config = dict(
    targets=['finding'],
    arch='resmlp',
    norm='layernorm',
    norm_position='pre',
    mlp_ratio=2.67,
    inner_norm=False,
    experts_per_token=1,
    loss='binary_cross_entropy',
    residual_init='scaled_by_depth',
    momentum=0.95,
    steps=10200,
    batch_size=384,
)
Rows from expert 49 of block 7, named by matrix and row number. Rows with one number belong to one neuron. Each number is 50 + 15 x the weight over its row's rms, rounded and kept within 0 to 99. All counts start at 0. After the name is the row's rms in percent of the matrix's.
# gate: expert gate (model.blocks.7.mlp.gate, 64x128x128), inputs 0-127
# up: expert up (model.blocks.7.mlp.up, 64x128x128), inputs 0-127
# down: expert down (model.blocks.7.mlp.down, 64x128x128, transposed), outputs 0-127
gate.80 088:50 50 39 66 42 35 67 79 39 38 50 44 53 44 60 63 77 43 69 61 44 05 57 49 41 58 53 44 67 26 51 56 53 45 42 77 55 59 57 20 68 57 40 64 35 57 35 56 45 47 75 38 51 59 42 28 31 60 37 31 20 56 47 44 63 48 81 51 09 65 54 50 52 71 30 36 52 45 49 45 37 32 48 75 68 57 34 64 57 52 34 72 43 43 44 24 40 31 25 78 56 39 57 18 36 29 37 48 58 33 36 64 61 52 53 69 47 47 45 74 43 59 55 66 44 78 71 70
up.80 086:37 57 39 54 64 66 29 51 45 59 50 42 49 61 40 64 42 55 29 52 54 53 15 42 43 61 40 73 49 70 45 28 38 25 62 31 69 19 83 58 39 46 56 47 48 44 65 80 48 45 38 49 50 44 73 55 67 36 50 80 70 51 46 42 37 34 37 55 47 61 30 60 67 71 48 49 55 47 43 61 54 75 36 48 52 23 75 49 42 52 74 21 54 40 44 81 37 40 67 47 60 55 58 67 57 82 70 61 53 70 57 27 35 82 49 09 37 52 33 37 60 44 25 26 42 43 55 48
down.80 085:33 31 80 40 59 65 58 86 53 39 23 56 14 46 45 71 12 52 71 31 55 46 43 39 48 65 31 52 57 69 55 84 25 23 22 61 32 41 47 26 44 56 47 31 54 67 73 35 56 53 37 48 49 71 73 64 45 77 40 51 60 47 62 55 42 50 65 66 57 36 78 62 50 48 39 56 63 37 39 48 66 47 51 64 51 57 44 30 53 61 62 48 58 72 39 51 54 33 56 53 49 24 50 44 52 40 66 62 62 41 77 41 45 29 45 47 24 45 31 34 62 38 51 47 60 48 88 66
gate.81 102:38 52 47 83 68 60 56 69 33 32 34 53 31 60 49 47 20 52 47 71 58 18 39 62 53 26 49 62 67 59 39 45 44 66 39 42 46 41 40 54 38 66 41 36 62 55 30 40 60 45 61 55 45 64 48 48 47 80 37 53 41 24 55 36 40 54 54 84 53 67 61 54 58 76 35 32 58 73 60 69 28 29 33 44 26 76 55 64 33 50 25 47 59 75 53 28 39 21 41 31 68 43 47 64 54 48 47 56 74 61 44 46 13 39 29 59 38 34 84 43 62 56 79 64 44 66 50 64
up.81 096:45 77 48 78 65 31 52 61 52 31 65 45 31 67 79 51 57 60 57 64 49 62 43 59 63 42 45 61 48 70 47 44 42 68 21 39 30 36 35 53 30 60 34 53 48 29 34 59 49 40 80 83 58 54 62 52 70 55 81 39 46 41 33 38 70 81 79 46 60 44 46 69 62 45 67 35 63 52 64 75 28 54 51 46 55 51 39 46 49 39 36 40 27 57 53 27 49 40 57 35 53 54 57 41 43 19 52 09 29 47 64 60 26 24 35 37 52 43 79 60 60 74 52 72 43 48 63 63
down.81 107:77 65 38 79 42 19 59 51 46 39 55 42 50 45 52 37 49 53 57 41 35 48 48 74 40 37 68 50 33 44 64 40 59 67 67 55 32 45 51 44 63 59 68 70 56 51 58 53 10 19 66 58 63 61 65 75 25 61 46 65 52 48 43 47 56 77 23 45 74 60 71 55 71 58 56 43 65 62 76 50 28 32 53 53 24 67 42 34 34 79 70 37 58 49 50 25 33 68 54 27 51 27 37 77 37 32 29 46 37 23 47 43 52 26 52 63 45 54 64 57 24 41 68 40 45 34 62 44
gate.82 105:66 28 60 44 47 72 42 41 62 52 45 62 47 50 51 49 55 62 48 70 43 57 44 40 25 55 59 54 61 37 22 54 49 29 49 58 50 38 43 43 46 54 63 35 32 41 46 34 69 33 33 63 53 43 48 52 52 49 60 46 34 40 45 57 51 63 99 55 57 59 60 57 62 47 70 61 62 69 92 28 53 07 47 46 56 77 62 71 65 42 67 40 63 50 76 23 72 35 58 26 69 61 60 32 48 51 39 20 41 86 57 51 43 35 31 40 76 45 75 36 26 77 48 50 34 57 55 51
up.82 107:35 52 68 69 51 39 61 43 31 69 48 43 56 68 50 56 30 49 92 50 61 30 19 70 70 28 49 56 37 41 67 45 54 44 34 47 35 34 33 49 52 24 50 40 63 35 69 85 48 64 38 63 40 85 45 48 70 51 44 71 50 42 63 35 42 53 73 56 44 44 21 38 38 43 43 53 64 23 45 68 36 48 62 81 49 52 57 48 63 49 33 37 52 39 33 54 46 44 38 50 37 53 87 34 51 74 30 57 49 49 56 64 24 02 60 43 28 57 53 45 43 69 72 67 45 59 60 50
down.82 092:63 30 60 55 69 32 60 40 81 43 62 23 58 44 54 74 49 84 64 54 63 44 44 48 54 53 58 31 48 54 63 42 34 40 45 45 44 60 60 29 19 40 57 33 44 36 35 21 78 69 53 55 45 56 36 56 31 33 53 68 50 67 63 58 50 63 67 48 28 36 62 34 76 60 47 74 45 65 38 47 38 42 32 54 06 35 39 62 58 90 52 38 51 45 66 52 51 71 70 72 69 18 54 39 61 56 39 55 56 58 60 35 36 42 44 70 38 23 32 31 33 51 60 57 32 56 27 48