Weights of a small image classifier: moe top_k, num experts 64.
Rows from block 5 of a small image classifier, named by matrix and row number. Rows with one number within an expert belong to one neuron, the router's apart. Each number is 50 + 15 x the weight over its row's rms, rounded and kept within 0 to 99. All counts start at 0.
After each expert's rows are labels from the 100 images, of 14848, where the router gives the expert most weight on average: "peak at" is the part of the image that holds the peak; "strongest on" is what is common among them. Only what is clearly more common there than usual is listed. The data: retinal OCT scans (Kermany 2017).
# router: router (model.blocks.5.mlp.router.weight, 64x128, trained with AdamW), inputs 0-127
# gate: expert gate (model.blocks.5.mlp.gate, 64x128x128), inputs 0-127
# up: expert up (model.blocks.5.mlp.up, 64x128x128), inputs 0-127
# down: expert down (model.blocks.5.mlp.down, 64x128x128, transposed), outputs 0-127

# expert 51
router.51:38 52 37 64 34 68 49 68 42 69 47 49 68 75 47 77 50 58 54 61 31 41 54 61 30 54 58 81 79 46 36 65 64 54 26 55 45 16 63 73 71 42 64 43 36 44 63 59 34 40 68 70 48 46 71 45 62 85 84 69 52 34 50 19 32 47 48 28 23 40 52 75 67 34 60 25 57 29 30 53 22 48 48 36 50 68 77 57 66 40 38 58 51 66 46 69 53 54 46 30 44 26 61 39 52 36 67 33 53 49 72 67 34 64 43 54 63 44 43 39 45 47 32 51 57 46 51 66
gate.0:47 81 38 51 40 44 45 52 44 58 37 19 69 44 57 51 56 40 63 64 42 59 56 28 62 57 35 40 75 72 64 40 39 59 48 26 63 48 20 73 23 67 73 43 47 59 56 42 26 03 34 51 50 75 44 17 46 47 36 43 82 48 59 51 33 38 45 47 50 57 53 26 55 50 56 46 72 46 50 40 43 31 71 56 33 47 41 66 40 46 71 35 49 46 36 44 25 47 47 47 54 43 59 62 61 52 71 59 31 74 50 20 67 56 66 41 62 42 74 32 77 63 56 35 34 72 69 76
up.0:48 48 55 42 79 59 72 50 76 53 59 57 53 68 30 43 56 30 60 52 52 67 50 86 26 73 64 41 47 24 47 37 32 60 61 57 61 33 71 18 66 89 58 46 43 40 39 59 46 51 47 27 55 56 44 54 61 41 46 53 39 49 37 32 55 67 55 39 37 42 66 55 30 67 40 52 53 54 53 46 46 63 49 43 59 52 50 68 49 54 60 40 46 74 57 54 19 34 26 37 61 29 57 43 69 37 47 69 12 44 07 53 60 29 49 25 64 68 45 54 82 49 36 80 40 34 75 50
down.0:53 55 63 42 51 14 77 34 45 36 65 20 30 52 41 39 59 34 73 50 46 48 44 45 55 71 46 46 57 44 56 32 68 49 69 63 68 32 56 38 42 76 44 82 54 47 41 60 38 61 53 47 47 84 63 41 63 29 60 11 90 34 53 76 44 54 52 27 58 29 50 44 31 51 48 59 69 75 47 47 31 48 24 49 49 29 74 79 57 77 55 55 62 38 33 36 39 64 33 29 58 79 48 40 53 53 47 59 54 50 43 86 49 53 68 61 53 52 41 31 49 39 57 30 45 52 38 39
peak at: top centre
strongest on: finding: normal

# expert 44
router.44:62 35 65 50 37 58 65 51 35 35 49 56 51 69 53 65 65 51 42 44 63 55 68 23 42 50 38 68 28 63 55 64 58 59 25 76 30 76 46 68 62 51 62 57 38 40 50 19 41 44 46 79 36 58 57 53 30 33 49 43 56 59 90 48 57 48 66 63 67 47 53 70 78 46 59 43 40 40 45 67 67 78 41 33 49 15 59 59 45 49 35 25 49 49 40 47 43 59 27 37 67 59 48 32 37 44 28 49 42 36 72 35 59 26 38 33 69 56 34 31 70 46 37 31 45 93 78 58
gate.1:71 33 29 58 33 49 43 86 62 58 28 74 66 14 48 33 26 40 37 58 46 53 61 59 25 36 66 60 77 40 42 54 85 58 67 61 58 47 72 56 47 53 41 35 39 37 93 64 67 80 34 59 57 27 38 61 60 52 52 36 50 73 48 74 35 69 35 38 63 58 37 39 61 59 22 27 57 36 34 46 75 29 54 48 65 40 61 37 40 51 33 54 49 32 50 56 34 47 52 51 27 50 53 74 56 61 63 44 47 44 16 41 33 61 65 49 55 52 29 39 44 51 63 47 42 53 52 69
up.1:46 46 43 47 36 45 42 28 65 48 62 49 70 35 49 44 54 57 38 62 72 56 66 43 51 06 40 49 53 32 52 67 63 14 45 53 65 54 52 43 39 50 38 45 60 42 35 44 67 56 50 42 57 79 43 42 54 68 62 39 18 53 62 59 62 30 45 27 50 62 45 64 44 47 57 20 59 74 53 73 68 41 41 53 41 75 67 63 31 46 50 43 60 52 82 83 59 79 45 53 52 58 44 46 85 44 73 53 41 30 63 44 58 38 36 40 39 47 74 72 80 67 65 49 34 35 18 17
down.1:54 59 51 73 51 59 28 51 43 42 43 44 47 63 70 55 42 63 48 39 52 52 46 68 55 49 38 44 67 65 49 68 59 52 51 47 55 68 38 51 67 34 42 29 33 57 47 42 47 68 86 62 58 57 57 33 51 36 48 79 51 96 69 44 38 43 45 83 50 43 48 31 45 29 62 33 35 36 44 50 46 58 74 43 52 78 30 69 07 50 25 73 69 34 39 51 46 39 51 66 53 56 53 34 54 28 40 06 48 25 52 13 45 34 27 41 42 77 56 45 41 28 49 48 64 68 50 62
peak at: top centre
strongest on: finding: diabetic macular edema

# expert 24
router.24:53 55 48 34 50 27 34 39 36 41 49 37 31 23 37 70 53 43 64 47 64 62 52 50 75 49 42 60 22 67 43 70 47 44 35 47 34 37 47 39 44 54 48 38 33 46 71 41 37 43 66 35 83 29 46 77 71 52 79 72 41 49 27 52 51 46 61 60 73 42 41 64 38 72 13 45 57 65 72 84 38 42 50 54 40 51 46 63 43 52 40 47 40 62 42 41 36 56 25 38 72 66 68 71 78 63 77 36 61 42 49 37 52 37 86 64 55 64 43 66 42 21 27 60 59 64 63 34
gate.0:34 59 46 43 47 63 99 54 38 46 62 68 48 54 88 53 51 33 51 28 73 57 43 65 48 53 22 72 50 51 62 44 25 44 40 51 28 35 33 34 48 67 55 44 41 34 48 57 05 37 60 70 28 71 35 59 65 62 40 46 58 79 36 47 62 78 51 37 46 49 54 38 25 61 60 36 53 56 30 37 51 54 49 65 36 79 47 43 71 33 45 33 64 59 51 52 61 41 53 47 51 64 15 62 44 55 39 68 72 29 57 48 27 58 58 34 59 49 37 34 38 46 57 48 62 34 37 49
up.0:52 63 65 51 54 56 47 69 53 48 58 67 78 50 82 45 45 42 35 34 55 46 39 69 46 72 33 49 25 52 71 59 62 40 52 50 58 54 54 50 38 62 33 36 69 64 67 30 55 47 79 45 50 90 60 47 50 82 44 56 42 26 32 34 58 66 59 52 54 51 62 49 31 65 57 59 57 54 31 51 28 68 25 16 54 42 37 70 62 29 41 36 46 61 52 24 57 29 45 58 57 64 39 67 53 59 29 51 63 39 34 46 56 72 31 79 59 34 01 54 38 23 77 59 51 59 42 60
down.0:62 32 33 61 58 57 70 60 40 40 52 47 56 32 68 65 46 43 67 49 65 66 45 42 55 45 52 19 79 73 43 44 45 66 79 49 33 64 61 16 50 31 64 43 38 56 33 48 34 38 58 27 48 60 33 64 48 10 28 70 53 52 71 65 54 31 52 55 32 53 48 40 62 19 50 47 68 37 46 36 63 24 39 66 48 37 49 60 26 33 85 67 49 49 55 54 53 31 20 27 50 49 43 47 83 27 52 54 42 46 70 44 59 57 63 63 54 45 69 57 88 24 57 40 60 54 52 39
peak at: middle left
strongest on: finding: diabetic macular edema

# expert 52
router.52:44 49 47 51 28 48 47 70 72 47 46 47 55 52 71 39 47 59 55 52 26 73 29 24 60 38 61 32 54 37 61 35 35 33 62 28 53 33 33 54 31 31 23 59 59 36 40 54 48 76 34 80 37 63 50 40 70 26 60 54 31 75 27 38 43 47 29 43 75 53 40 49 44 49 35 66 60 78 45 27 42 31 32 42 45 47 48 58 80 85 54 33 71 62 58 55 25 60 74 58 53 30 70 46 48 60 41 53 35 41 30 54 55 31 39 35 48 76 43 30 50 26 31 48 14 47 62 46
gate.1:55 53 30 35 40 26 60 45 60 74 47 54 67 36 68 30 63 62 42 44 58 52 44 40 57 67 39 36 36 37 13 50 68 41 42 53 66 50 25 51 51 43 79 79 65 51 56 31 35 70 82 61 47 91 48 53 40 62 37 42 73 29 71 54 76 74 58 61 37 43 55 41 43 63 51 42 52 41 28 64 23 49 42 28 49 69 43 30 46 50 52 49 13 61 46 27 57 51 56 41 47 42 49 19 42 32 51 77 33 55 50 60 58 49 41 33 43 70 25 61 23 36 64 59 67 33 62 63
up.1:62 42 53 39 30 70 49 38 50 59 52 40 68 42 38 22 60 60 37 44 51 36 66 26 48 38 66 61 67 53 43 48 30 35 49 45 61 70 89 62 49 29 39 53 50 46 40 39 26 33 46 49 26 27 34 53 72 71 68 47 53 29 79 41 73 33 55 61 56 61 81 37 27 52 75 39 51 44 70 83 42 70 99 35 36 65 41 53 49 55 61 50 46 52 39 33 67 61 43 47 36 35 55 53 19 70 70 42 58 55 43 47 52 41 53 46 55 81 44 63 45 41 46 68 45 14 50 48
down.1:59 35 41 35 71 49 65 40 60 63 38 35 62 80 42 52 73 22 64 25 57 74 36 61 50 56 27 41 69 30 49 36 63 48 61 42 36 70 44 46 68 54 16 42 45 83 50 42 44 80 56 49 07 48 41 70 42 71 32 59 43 39 56 69 27 69 47 51 13 36 63 50 59 50 52 42 44 40 73 54 46 49 41 68 33 69 50 66 53 22 51 23 36 60 53 53 32 22 61 73 62 46 42 53 68 59 40 55 75 61 33 42 59 41 39 51 73 52 35 42 46 64 28 61 40 56 63 51
peak at: middle right
strongest on: finding: normal

# expert 0
router.0:38 48 63 38 44 52 57 35 42 37 50 78 47 46 47 53 43 46 54 56 99 50 40 20 41 65 54 60 18 45 62 28 63 58 46 50 36 79 66 73 39 69 57 52 45 50 72 49 34 52 57 67 72 43 07 62 58 47 25 64 50 41 69 59 63 52 37 63 36 49 68 55 79 58 56 59 66 44 32 58 65 46 52 45 33 40 38 61 71 38 63 68 27 45 45 32 21 60 56 43 65 38 67 23 50 42 19 25 20 59 59 44 26 33 39 60 50 55 48 46 58 60 42 43 54 32 72 36
gate.0:69 30 37 28 57 68 63 42 42 58 65 55 25 38 67 54 40 62 44 37 38 50 58 76 63 37 55 61 31 58 48 60 58 77 62 20 41 61 33 40 55 41 76 72 75 59 39 43 43 83 36 72 48 48 36 45 45 51 54 66 60 63 63 74 83 29 50 33 52 59 40 44 75 49 52 65 41 43 53 54 43 56 74 53 26 15 67 42 43 28 57 50 71 24 45 78 58 52 35 54 47 35 56 40 63 91 42 56 32 29 72 51 47 26 72 60 65 44 49 41 23 52 53 39 51 59 33 42
up.0:28 20 36 37 42 56 57 69 37 46 57 56 56 47 57 59 75 37 45 33 88 57 71 60 61 44 56 46 13 74 59 40 48 65 51 31 32 56 22 43 56 58 59 71 53 75 33 30 57 43 43 68 61 32 22 50 57 59 36 40 71 62 49 74 65 30 49 50 44 77 38 57 67 69 61 65 22 52 32 76 46 31 47 48 55 45 54 49 53 57 26 30 71 27 44 56 46 58 39 49 55 43 48 42 57 70 42 48 44 25 59 58 57 35 71 72 66 30 63 34 44 28 38 47 55 52 07 41
down.0:53 41 74 63 62 55 49 52 35 18 63 52 43 58 80 40 55 70 48 44 52 58 29 44 52 23 75 36 68 42 64 64 65 68 48 44 63 63 38 46 44 69 49 56 49 79 73 60 39 60 49 44 54 27 38 35 49 37 56 41 43 56 57 50 62 35 34 67 73 44 32 82 64 34 56 56 42 37 24 49 63 57 79 31 56 66 59 48 59 40 60 39 64 42 49 29 58 57 31 26 38 22 55 38 44 62 59 31 12 22 64 40 29 55 70 40 41 44 68 69 13 62 25 70 58 62 67 40
peak at: top right
strongest on: finding: diabetic macular edema

# expert 38
router.38:51 36 60 47 43 51 47 63 75 19 63 76 64 33 32 40 57 66 56 72 54 40 57 57 46 61 42 52 45 57 51 57 21 32 24 59 40 78 59 53 58 70 49 70 62 66 56 66 49 36 62 56 73 80 53 50 41 32 50 36 52 58 24 66 56 77 28 49 51 57 69 44 64 59 47 72 29 36 48 47 84 41 58 41 46 20 57 53 21 36 37 55 33 23 49 56 44 76 50 51 30 30 68 34 22 45 46 51 49 33 62 34 58 45 39 55 48 33 34 45 77 31 38 70 34 29 64 82
gate.0:49 51 55 86 26 61 72 38 48 55 44 41 47 50 32 54 77 51 34 44 68 26 60 24 33 30 35 59 26 46 45 56 65 23 72 47 47 35 60 66 46 48 40 60 18 44 46 26 73 44 61 35 61 68 49 56 53 29 67 47 45 74 68 57 44 35 51 49 66 73 58 29 42 28 26 28 40 69 41 50 61 37 57 39 75 47 53 43 68 51 47 25 54 29 41 44 60 51 64 43 71 63 39 53 70 67 72 26 28 39 30 70 40 46 33 81 58 77 54 57 34 51 39 65 48 62 33 66
up.0:50 63 48 38 40 58 34 26 52 47 50 62 40 74 46 52 17 57 43 45 46 49 54 42 38 27 77 79 55 63 54 60 51 56 37 60 60 29 40 81 41 55 14 55 38 72 59 70 25 38 37 48 62 39 55 53 62 46 64 21 44 39 72 51 62 48 42 33 57 53 73 48 61 31 55 43 47 49 65 64 22 76 41 75 39 55 59 31 43 80 23 59 62 32 47 50 53 68 29 72 50 33 66 56 24 45 72 29 28 50 46 33 34 44 67 52 41 47 58 70 46 83 59 58 79 70 44 57
down.0:85 47 79 62 33 69 67 35 44 70 50 31 31 37 66 50 48 60 58 47 14 82 60 25 54 56 45 45 51 49 24 56 50 26 64 61 34 57 46 28 53 55 42 44 60 42 55 69 47 56 58 53 57 47 38 44 39 49 45 74 41 64 59 56 37 35 75 19 45 54 37 34 72 34 62 65 69 76 64 65 39 75 37 71 37 54 35 46 53 42 67 49 72 56 63 06 34 53 40 52 27 30 41 56 49 67 36 56 44 47 44 17 68 68 64 57 64 34 50 29 28 63 73 47 44 51 40 48
peak at: bottom left
strongest on: finding: diabetic macular edema

# expert 26
router.26:78 64 59 55 71 49 59 41 51 55 30 44 44 51 50 52 22 64 50 80 70 64 45 53 42 24 56 89 62 49 49 85 29 36 45 81 45 36 18 22 60 55 77 41 72 34 76 55 39 41 55 30 26 64 51 65 21 45 34 50 65 39 46 49 56 71 76 60 75 35 18 27 56 39 41 32 40 46 50 35 51 57 50 54 49 54 74 41 61 33 48 65 45 39 44 45 52 62 23 64 50 58 39 61 34 41 40 72 55 58 71 32 44 66 53 57 37 43 65 49 45 39 68 44 57 58 34 61
gate.9:47 68 40 40 69 60 64 62 29 49 53 77 47 63 37 34 54 55 31 77 69 42 47 12 43 43 44 58 51 67 89 40 29 54 51 85 57 35 56 60 53 60 55 46 37 76 38 52 60 48 40 30 33 38 65 60 48 51 53 61 59 65 52 62 27 54 49 58 59 62 35 49 56 48 24 40 49 49 25 84 55 48 36 42 28 50 54 44 44 28 59 61 42 55 51 33 43 52 22 25 59 21 67 31 53 31 38 47 43 40 51 32 81 48 71 83 50 27 62 70 43 40 83 46 27 49 52 70
up.9:54 47 44 66 23 61 31 38 57 56 55 43 69 42 79 60 48 52 67 35 28 55 50 85 69 63 63 39 44 29 18 61 74 38 58 35 45 71 26 43 54 43 43 49 62 37 61 48 60 51 70 75 65 62 25 42 52 37 45 55 46 43 57 46 39 41 34 36 33 49 69 54 59 45 98 49 50 52 66 00 19 54 45 69 67 50 48 53 47 77 57 46 59 42 49 61 63 58 73 69 41 70 33 78 50 64 68 42 47 59 47 60 25 31 36 29 51 64 40 36 57 63 42 59 64 57 52 35
down.9:40 63 60 33 36 56 53 90 83 49 37 61 57 28 55 58 48 43 60 46 57 69 55 30 48 39 47 49 74 59 67 62 59 33 24 65 28 50 55 70 58 43 73 43 33 57 55 22 58 28 56 39 43 45 49 30 25 47 68 36 79 53 63 54 42 46 30 63 66 46 42 22 18 55 34 37 32 37 72 42 74 64 50 62 27 67 33 59 24 69 45 54 32 47 56 65 17 58 29 60 73 59 37 48 42 44 63 47 76 46 65 60 45 59 59 39 62 71 42 37 62 40 58 36 40 45 76 74
peak at: top left
strongest on: finding: normal

# expert 4
router.4:72 31 55 54 46 31 54 71 64 35 51 51 67 58 67 58 34 42 42 44 36 45 68 53 21 40 36 62 64 61 56 70 52 35 45 63 64 25 65 43 53 28 52 73 62 56 40 31 61 52 30 70 29 68 47 22 31 28 30 40 75 54 66 51 46 27 45 58 71 54 50 68 37 38 62 34 44 55 53 36 28 69 48 33 64 29 58 62 59 61 40 43 70 49 43 78 46 43 68 78 29 45 19 77 39 42 61 53 38 73 45 35 72 40 83 69 49 73 60 55 52 65 52 29 70 62 68 38
gate.0:44 70 54 29 28 64 50 45 69 44 38 16 57 35 47 54 47 47 68 59 80 51 26 41 41 63 39 48 62 49 34 41 43 56 37 44 57 56 32 30 83 40 45 48 53 30 65 68 54 71 18 82 41 51 29 50 67 57 41 49 47 70 26 22 67 44 55 73 35 62 65 43 40 81 72 46 45 69 48 46 35 75 38 50 47 50 59 55 59 58 45 73 62 76 54 50 68 31 12 71 42 58 40 42 54 60 36 78 43 65 42 61 32 46 51 50 47 58 48 03 52 31 38 42 53 54 42 45
up.0:71 35 65 34 46 48 42 61 43 63 57 47 43 69 52 50 53 44 14 34 66 87 57 41 71 54 83 56 53 31 33 53 55 17 40 31 42 35 69 59 50 48 71 48 52 32 37 44 64 38 36 31 55 66 45 71 46 57 44 28 46 41 50 55 37 44 34 59 53 50 73 40 43 46 39 38 51 49 29 44 55 54 66 19 85 74 42 35 26 80 71 56 62 59 48 76 19 39 45 32 57 16 53 50 41 41 52 28 56 36 79 57 52 56 64 70 44 58 46 79 51 70 49 48 56 21 46 41
down.0:52 71 54 52 55 39 73 68 27 52 46 61 64 45 16 17 67 57 42 48 54 41 40 37 35 44 66 69 33 39 69 55 20 38 41 54 74 31 56 49 20 59 62 28 52 21 56 34 42 53 70 34 49 60 45 27 61 40 47 29 45 42 26 52 61 35 71 66 76 61 62 56 47 78 83 41 71 40 46 45 65 66 54 57 52 33 61 52 26 69 77 40 43 54 38 54 39 60 49 46 32 56 33 52 44 51 72 75 32 37 40 56 61 63 56 55 66 69 45 34 43 43 68 72 31 26 77 44
peak at: centre
strongest on: finding: diabetic macular edema

# expert 56
router.56:56 61 67 67 63 67 71 67 69 38 49 36 04 50 69 26 37 56 20 29 52 50 66 42 42 38 78 42 35 62 38 57 55 68 77 42 63 75 28 43 35 65 52 62 59 66 52 43 21 53 22 49 31 73 24 34 57 28 51 30 66 50 56 43 56 46 39 55 17 50 48 57 61 43 54 62 17 50 49 35 28 52 45 34 61 36 66 33 37 73 60 56 45 31 65 70 37 51 39 69 46 46 49 41 39 78 49 36 49 73 41 47 74 35 33 46 58 43 51 46 42 56 63 64 47 75 53 50
gate.0:29 83 36 51 28 60 47 08 47 55 51 62 66 32 53 33 71 73 55 72 45 63 68 55 50 65 64 45 61 53 30 48 56 43 61 41 43 27 64 53 29 70 33 30 53 71 49 34 66 16 40 53 49 41 67 49 06 38 66 53 49 54 71 55 47 69 42 43 55 33 55 48 44 42 58 33 68 56 44 61 60 38 41 51 41 47 58 64 68 43 48 61 18 78 60 51 14 38 56 82 63 46 62 65 56 65 74 60 47 61 32 72 44 63 13 44 44 41 38 37 63 53 46 40 46 33 44 48
up.0:41 09 71 80 20 53 58 64 50 76 28 60 47 52 71 79 39 45 62 35 34 35 38 38 72 49 54 55 46 65 32 50 47 43 44 55 66 31 38 72 47 61 59 77 61 36 57 55 45 54 60 36 26 31 43 51 54 61 58 49 57 38 54 33 67 39 53 53 37 52 34 42 74 16 31 60 36 42 49 54 79 64 45 80 46 56 52 55 41 47 45 26 87 64 25 59 46 63 36 25 52 41 28 34 53 34 52 47 68 26 67 38 60 55 48 44 55 52 54 29 50 83 67 69 50 32 49 61
down.0:56 72 52 39 53 52 52 60 80 54 45 79 68 73 42 62 52 56 34 67 26 57 36 44 49 77 75 54 32 85 47 71 44 38 15 70 70 23 29 40 47 54 38 49 58 39 53 39 73 51 33 42 51 35 68 43 41 66 65 42 36 38 59 86 57 63 46 36 47 34 60 46 49 59 55 43 59 80 46 80 46 60 62 34 49 66 43 49 26 49 49 76 25 61 59 52 18 49 39 48 54 29 60 40 39 62 49 50 34 36 33 68 53 30 55 57 24 74 62 17 39 34 47 55 40 39 54 40
peak at: centre
strongest on: finding: diabetic macular edema

# expert 43
router.43:37 50 23 46 61 28 74 19 55 63 57 51 62 33 76 30 41 64 82 36 40 30 25 29 40 72 30 52 48 40 51 49 62 65 77 23 24 40 58 69 56 36 63 57 31 33 42 70 60 51 38 74 64 56 48 43 66 45 30 21 44 50 86 57 58 43 68 57 53 69 54 34 60 35 65 54 49 53 73 73 30 56 65 58 59 58 50 57 65 45 34 76 46 45 40 69 60 41 49 57 24 39 38 51 42 33 53 56 42 47 47 58 65 26 57 50 14 37 45 17 51 50 68 53 53 51 32 49
gate.0:38 66 29 52 36 24 53 45 69 58 62 62 64 55 04 81 44 53 27 50 47 49 63 72 66 56 52 18 25 44 46 50 29 55 43 83 59 57 31 58 36 52 51 61 25 30 67 49 63 34 37 52 79 46 31 53 46 71 53 73 51 76 55 32 32 61 48 54 45 42 58 39 86 50 44 45 39 60 22 51 37 53 39 40 56 54 38 44 44 60 56 45 68 53 41 41 33 46 23 53 51 31 61 56 26 40 36 81 54 64 86 74 63 17 36 60 60 45 56 39 59 46 64 56 52 52 43 56
up.0:21 50 55 35 43 51 61 52 42 49 41 66 53 42 22 51 18 67 62 20 73 62 49 53 45 65 71 57 36 36 42 50 56 33 54 07 17 38 30 94 37 66 66 56 48 42 28 48 48 34 37 39 41 48 37 43 61 61 49 47 38 68 66 56 50 53 40 85 64 38 61 54 48 33 51 09 53 56 45 43 56 61 54 61 54 73 23 42 34 65 46 53 55 56 42 61 57 59 33 57 56 45 34 72 75 44 72 74 37 68 50 60 68 49 25 46 45 52 43 45 65 50 50 88 59 30 48 42
down.0:45 48 49 31 84 46 61 45 39 72 66 45 47 56 78 57 64 56 31 37 36 29 50 71 55 44 52 44 61 52 34 56 44 31 50 51 53 54 42 64 42 60 67 61 59 40 20 63 36 74 55 55 62 42 49 41 30 61 26 16 26 70 30 28 85 48 69 47 36 47 44 35 51 34 75 61 53 38 32 74 56 27 59 56 77 36 45 58 54 31 42 80 24 50 54 42 40 38 47 75 72 82 44 57 39 53 59 42 57 59 54 50 57 40 43 22 49 32 60 53 36 91 48 50 65 76 38 40
peak at: top left
strongest on: finding: choroidal neovascularization

# expert 61
router.61:43 62 62 43 48 38 52 28 52 58 67 58 51 34 69 48 33 41 48 51 24 77 54 33 28 32 51 63 50 26 40 44 39 61 53 48 39 40 48 85 50 48 46 30 83 28 69 57 37 65 49 65 58 47 46 54 60 56 17 51 60 46 51 43 41 63 47 39 61 86 25 48 84 29 59 49 50 55 57 77 51 41 57 66 70 57 56 77 33 56 34 51 53 63 68 41 59 23 37 23 68 19 50 48 56 40 24 62 55 30 39 63 59 29 44 50 34 40 58 35 97 32 31 64 51 48 54 37
gate.0:28 44 60 50 39 55 52 60 38 32 50 47 56 61 59 49 48 45 42 32 15 61 64 46 32 33 43 38 47 16 34 23 42 47 23 41 39 50 51 73 39 50 67 81 50 68 38 70 49 76 54 62 76 69 46 64 55 79 51 55 70 70 64 63 36 90 21 51 79 61 48 58 42 38 52 40 62 27 28 60 36 42 59 48 40 50 57 45 28 73 65 57 30 49 57 52 84 59 45 47 43 39 14 49 25 58 42 61 63 39 62 44 77 34 34 66 50 56 58 27 45 34 45 42 48 33 60 59
up.0:24 32 64 58 32 50 45 61 18 53 63 54 56 70 67 69 41 46 55 40 39 57 34 66 20 31 61 51 33 41 14 46 40 51 43 37 40 68 62 66 40 28 65 74 39 63 46 60 52 65 57 45 60 61 42 45 80 60 70 45 59 63 63 45 44 88 36 65 82 72 61 34 81 50 35 68 46 35 10 50 41 31 82 59 49 61 41 58 41 38 56 62 27 44 45 61 77 50 26 24 41 35 43 54 35 42 41 56 49 62 76 44 50 54 38 48 39 57 47 45 62 66 49 32 39 44 46 68
down.0:46 56 49 20 53 64 20 97 66 65 34 59 27 27 37 49 45 68 42 46 86 45 52 54 68 57 40 34 56 52 41 36 94 43 36 57 89 40 30 53 59 41 49 51 55 35 46 45 59 53 64 33 38 64 48 36 51 58 43 74 38 58 40 33 49 55 48 35 64 43 28 48 60 41 51 59 60 59 51 23 52 88 60 67 36 43 32 35 50 49 63 49 36 58 60 72 40 73 43 76 52 49 56 16 46 42 61 34 59 46 49 46 40 66 70 49 85 15 40 52 44 56 39 47 48 46 37 45
peak at: top centre
strongest on: finding: drusen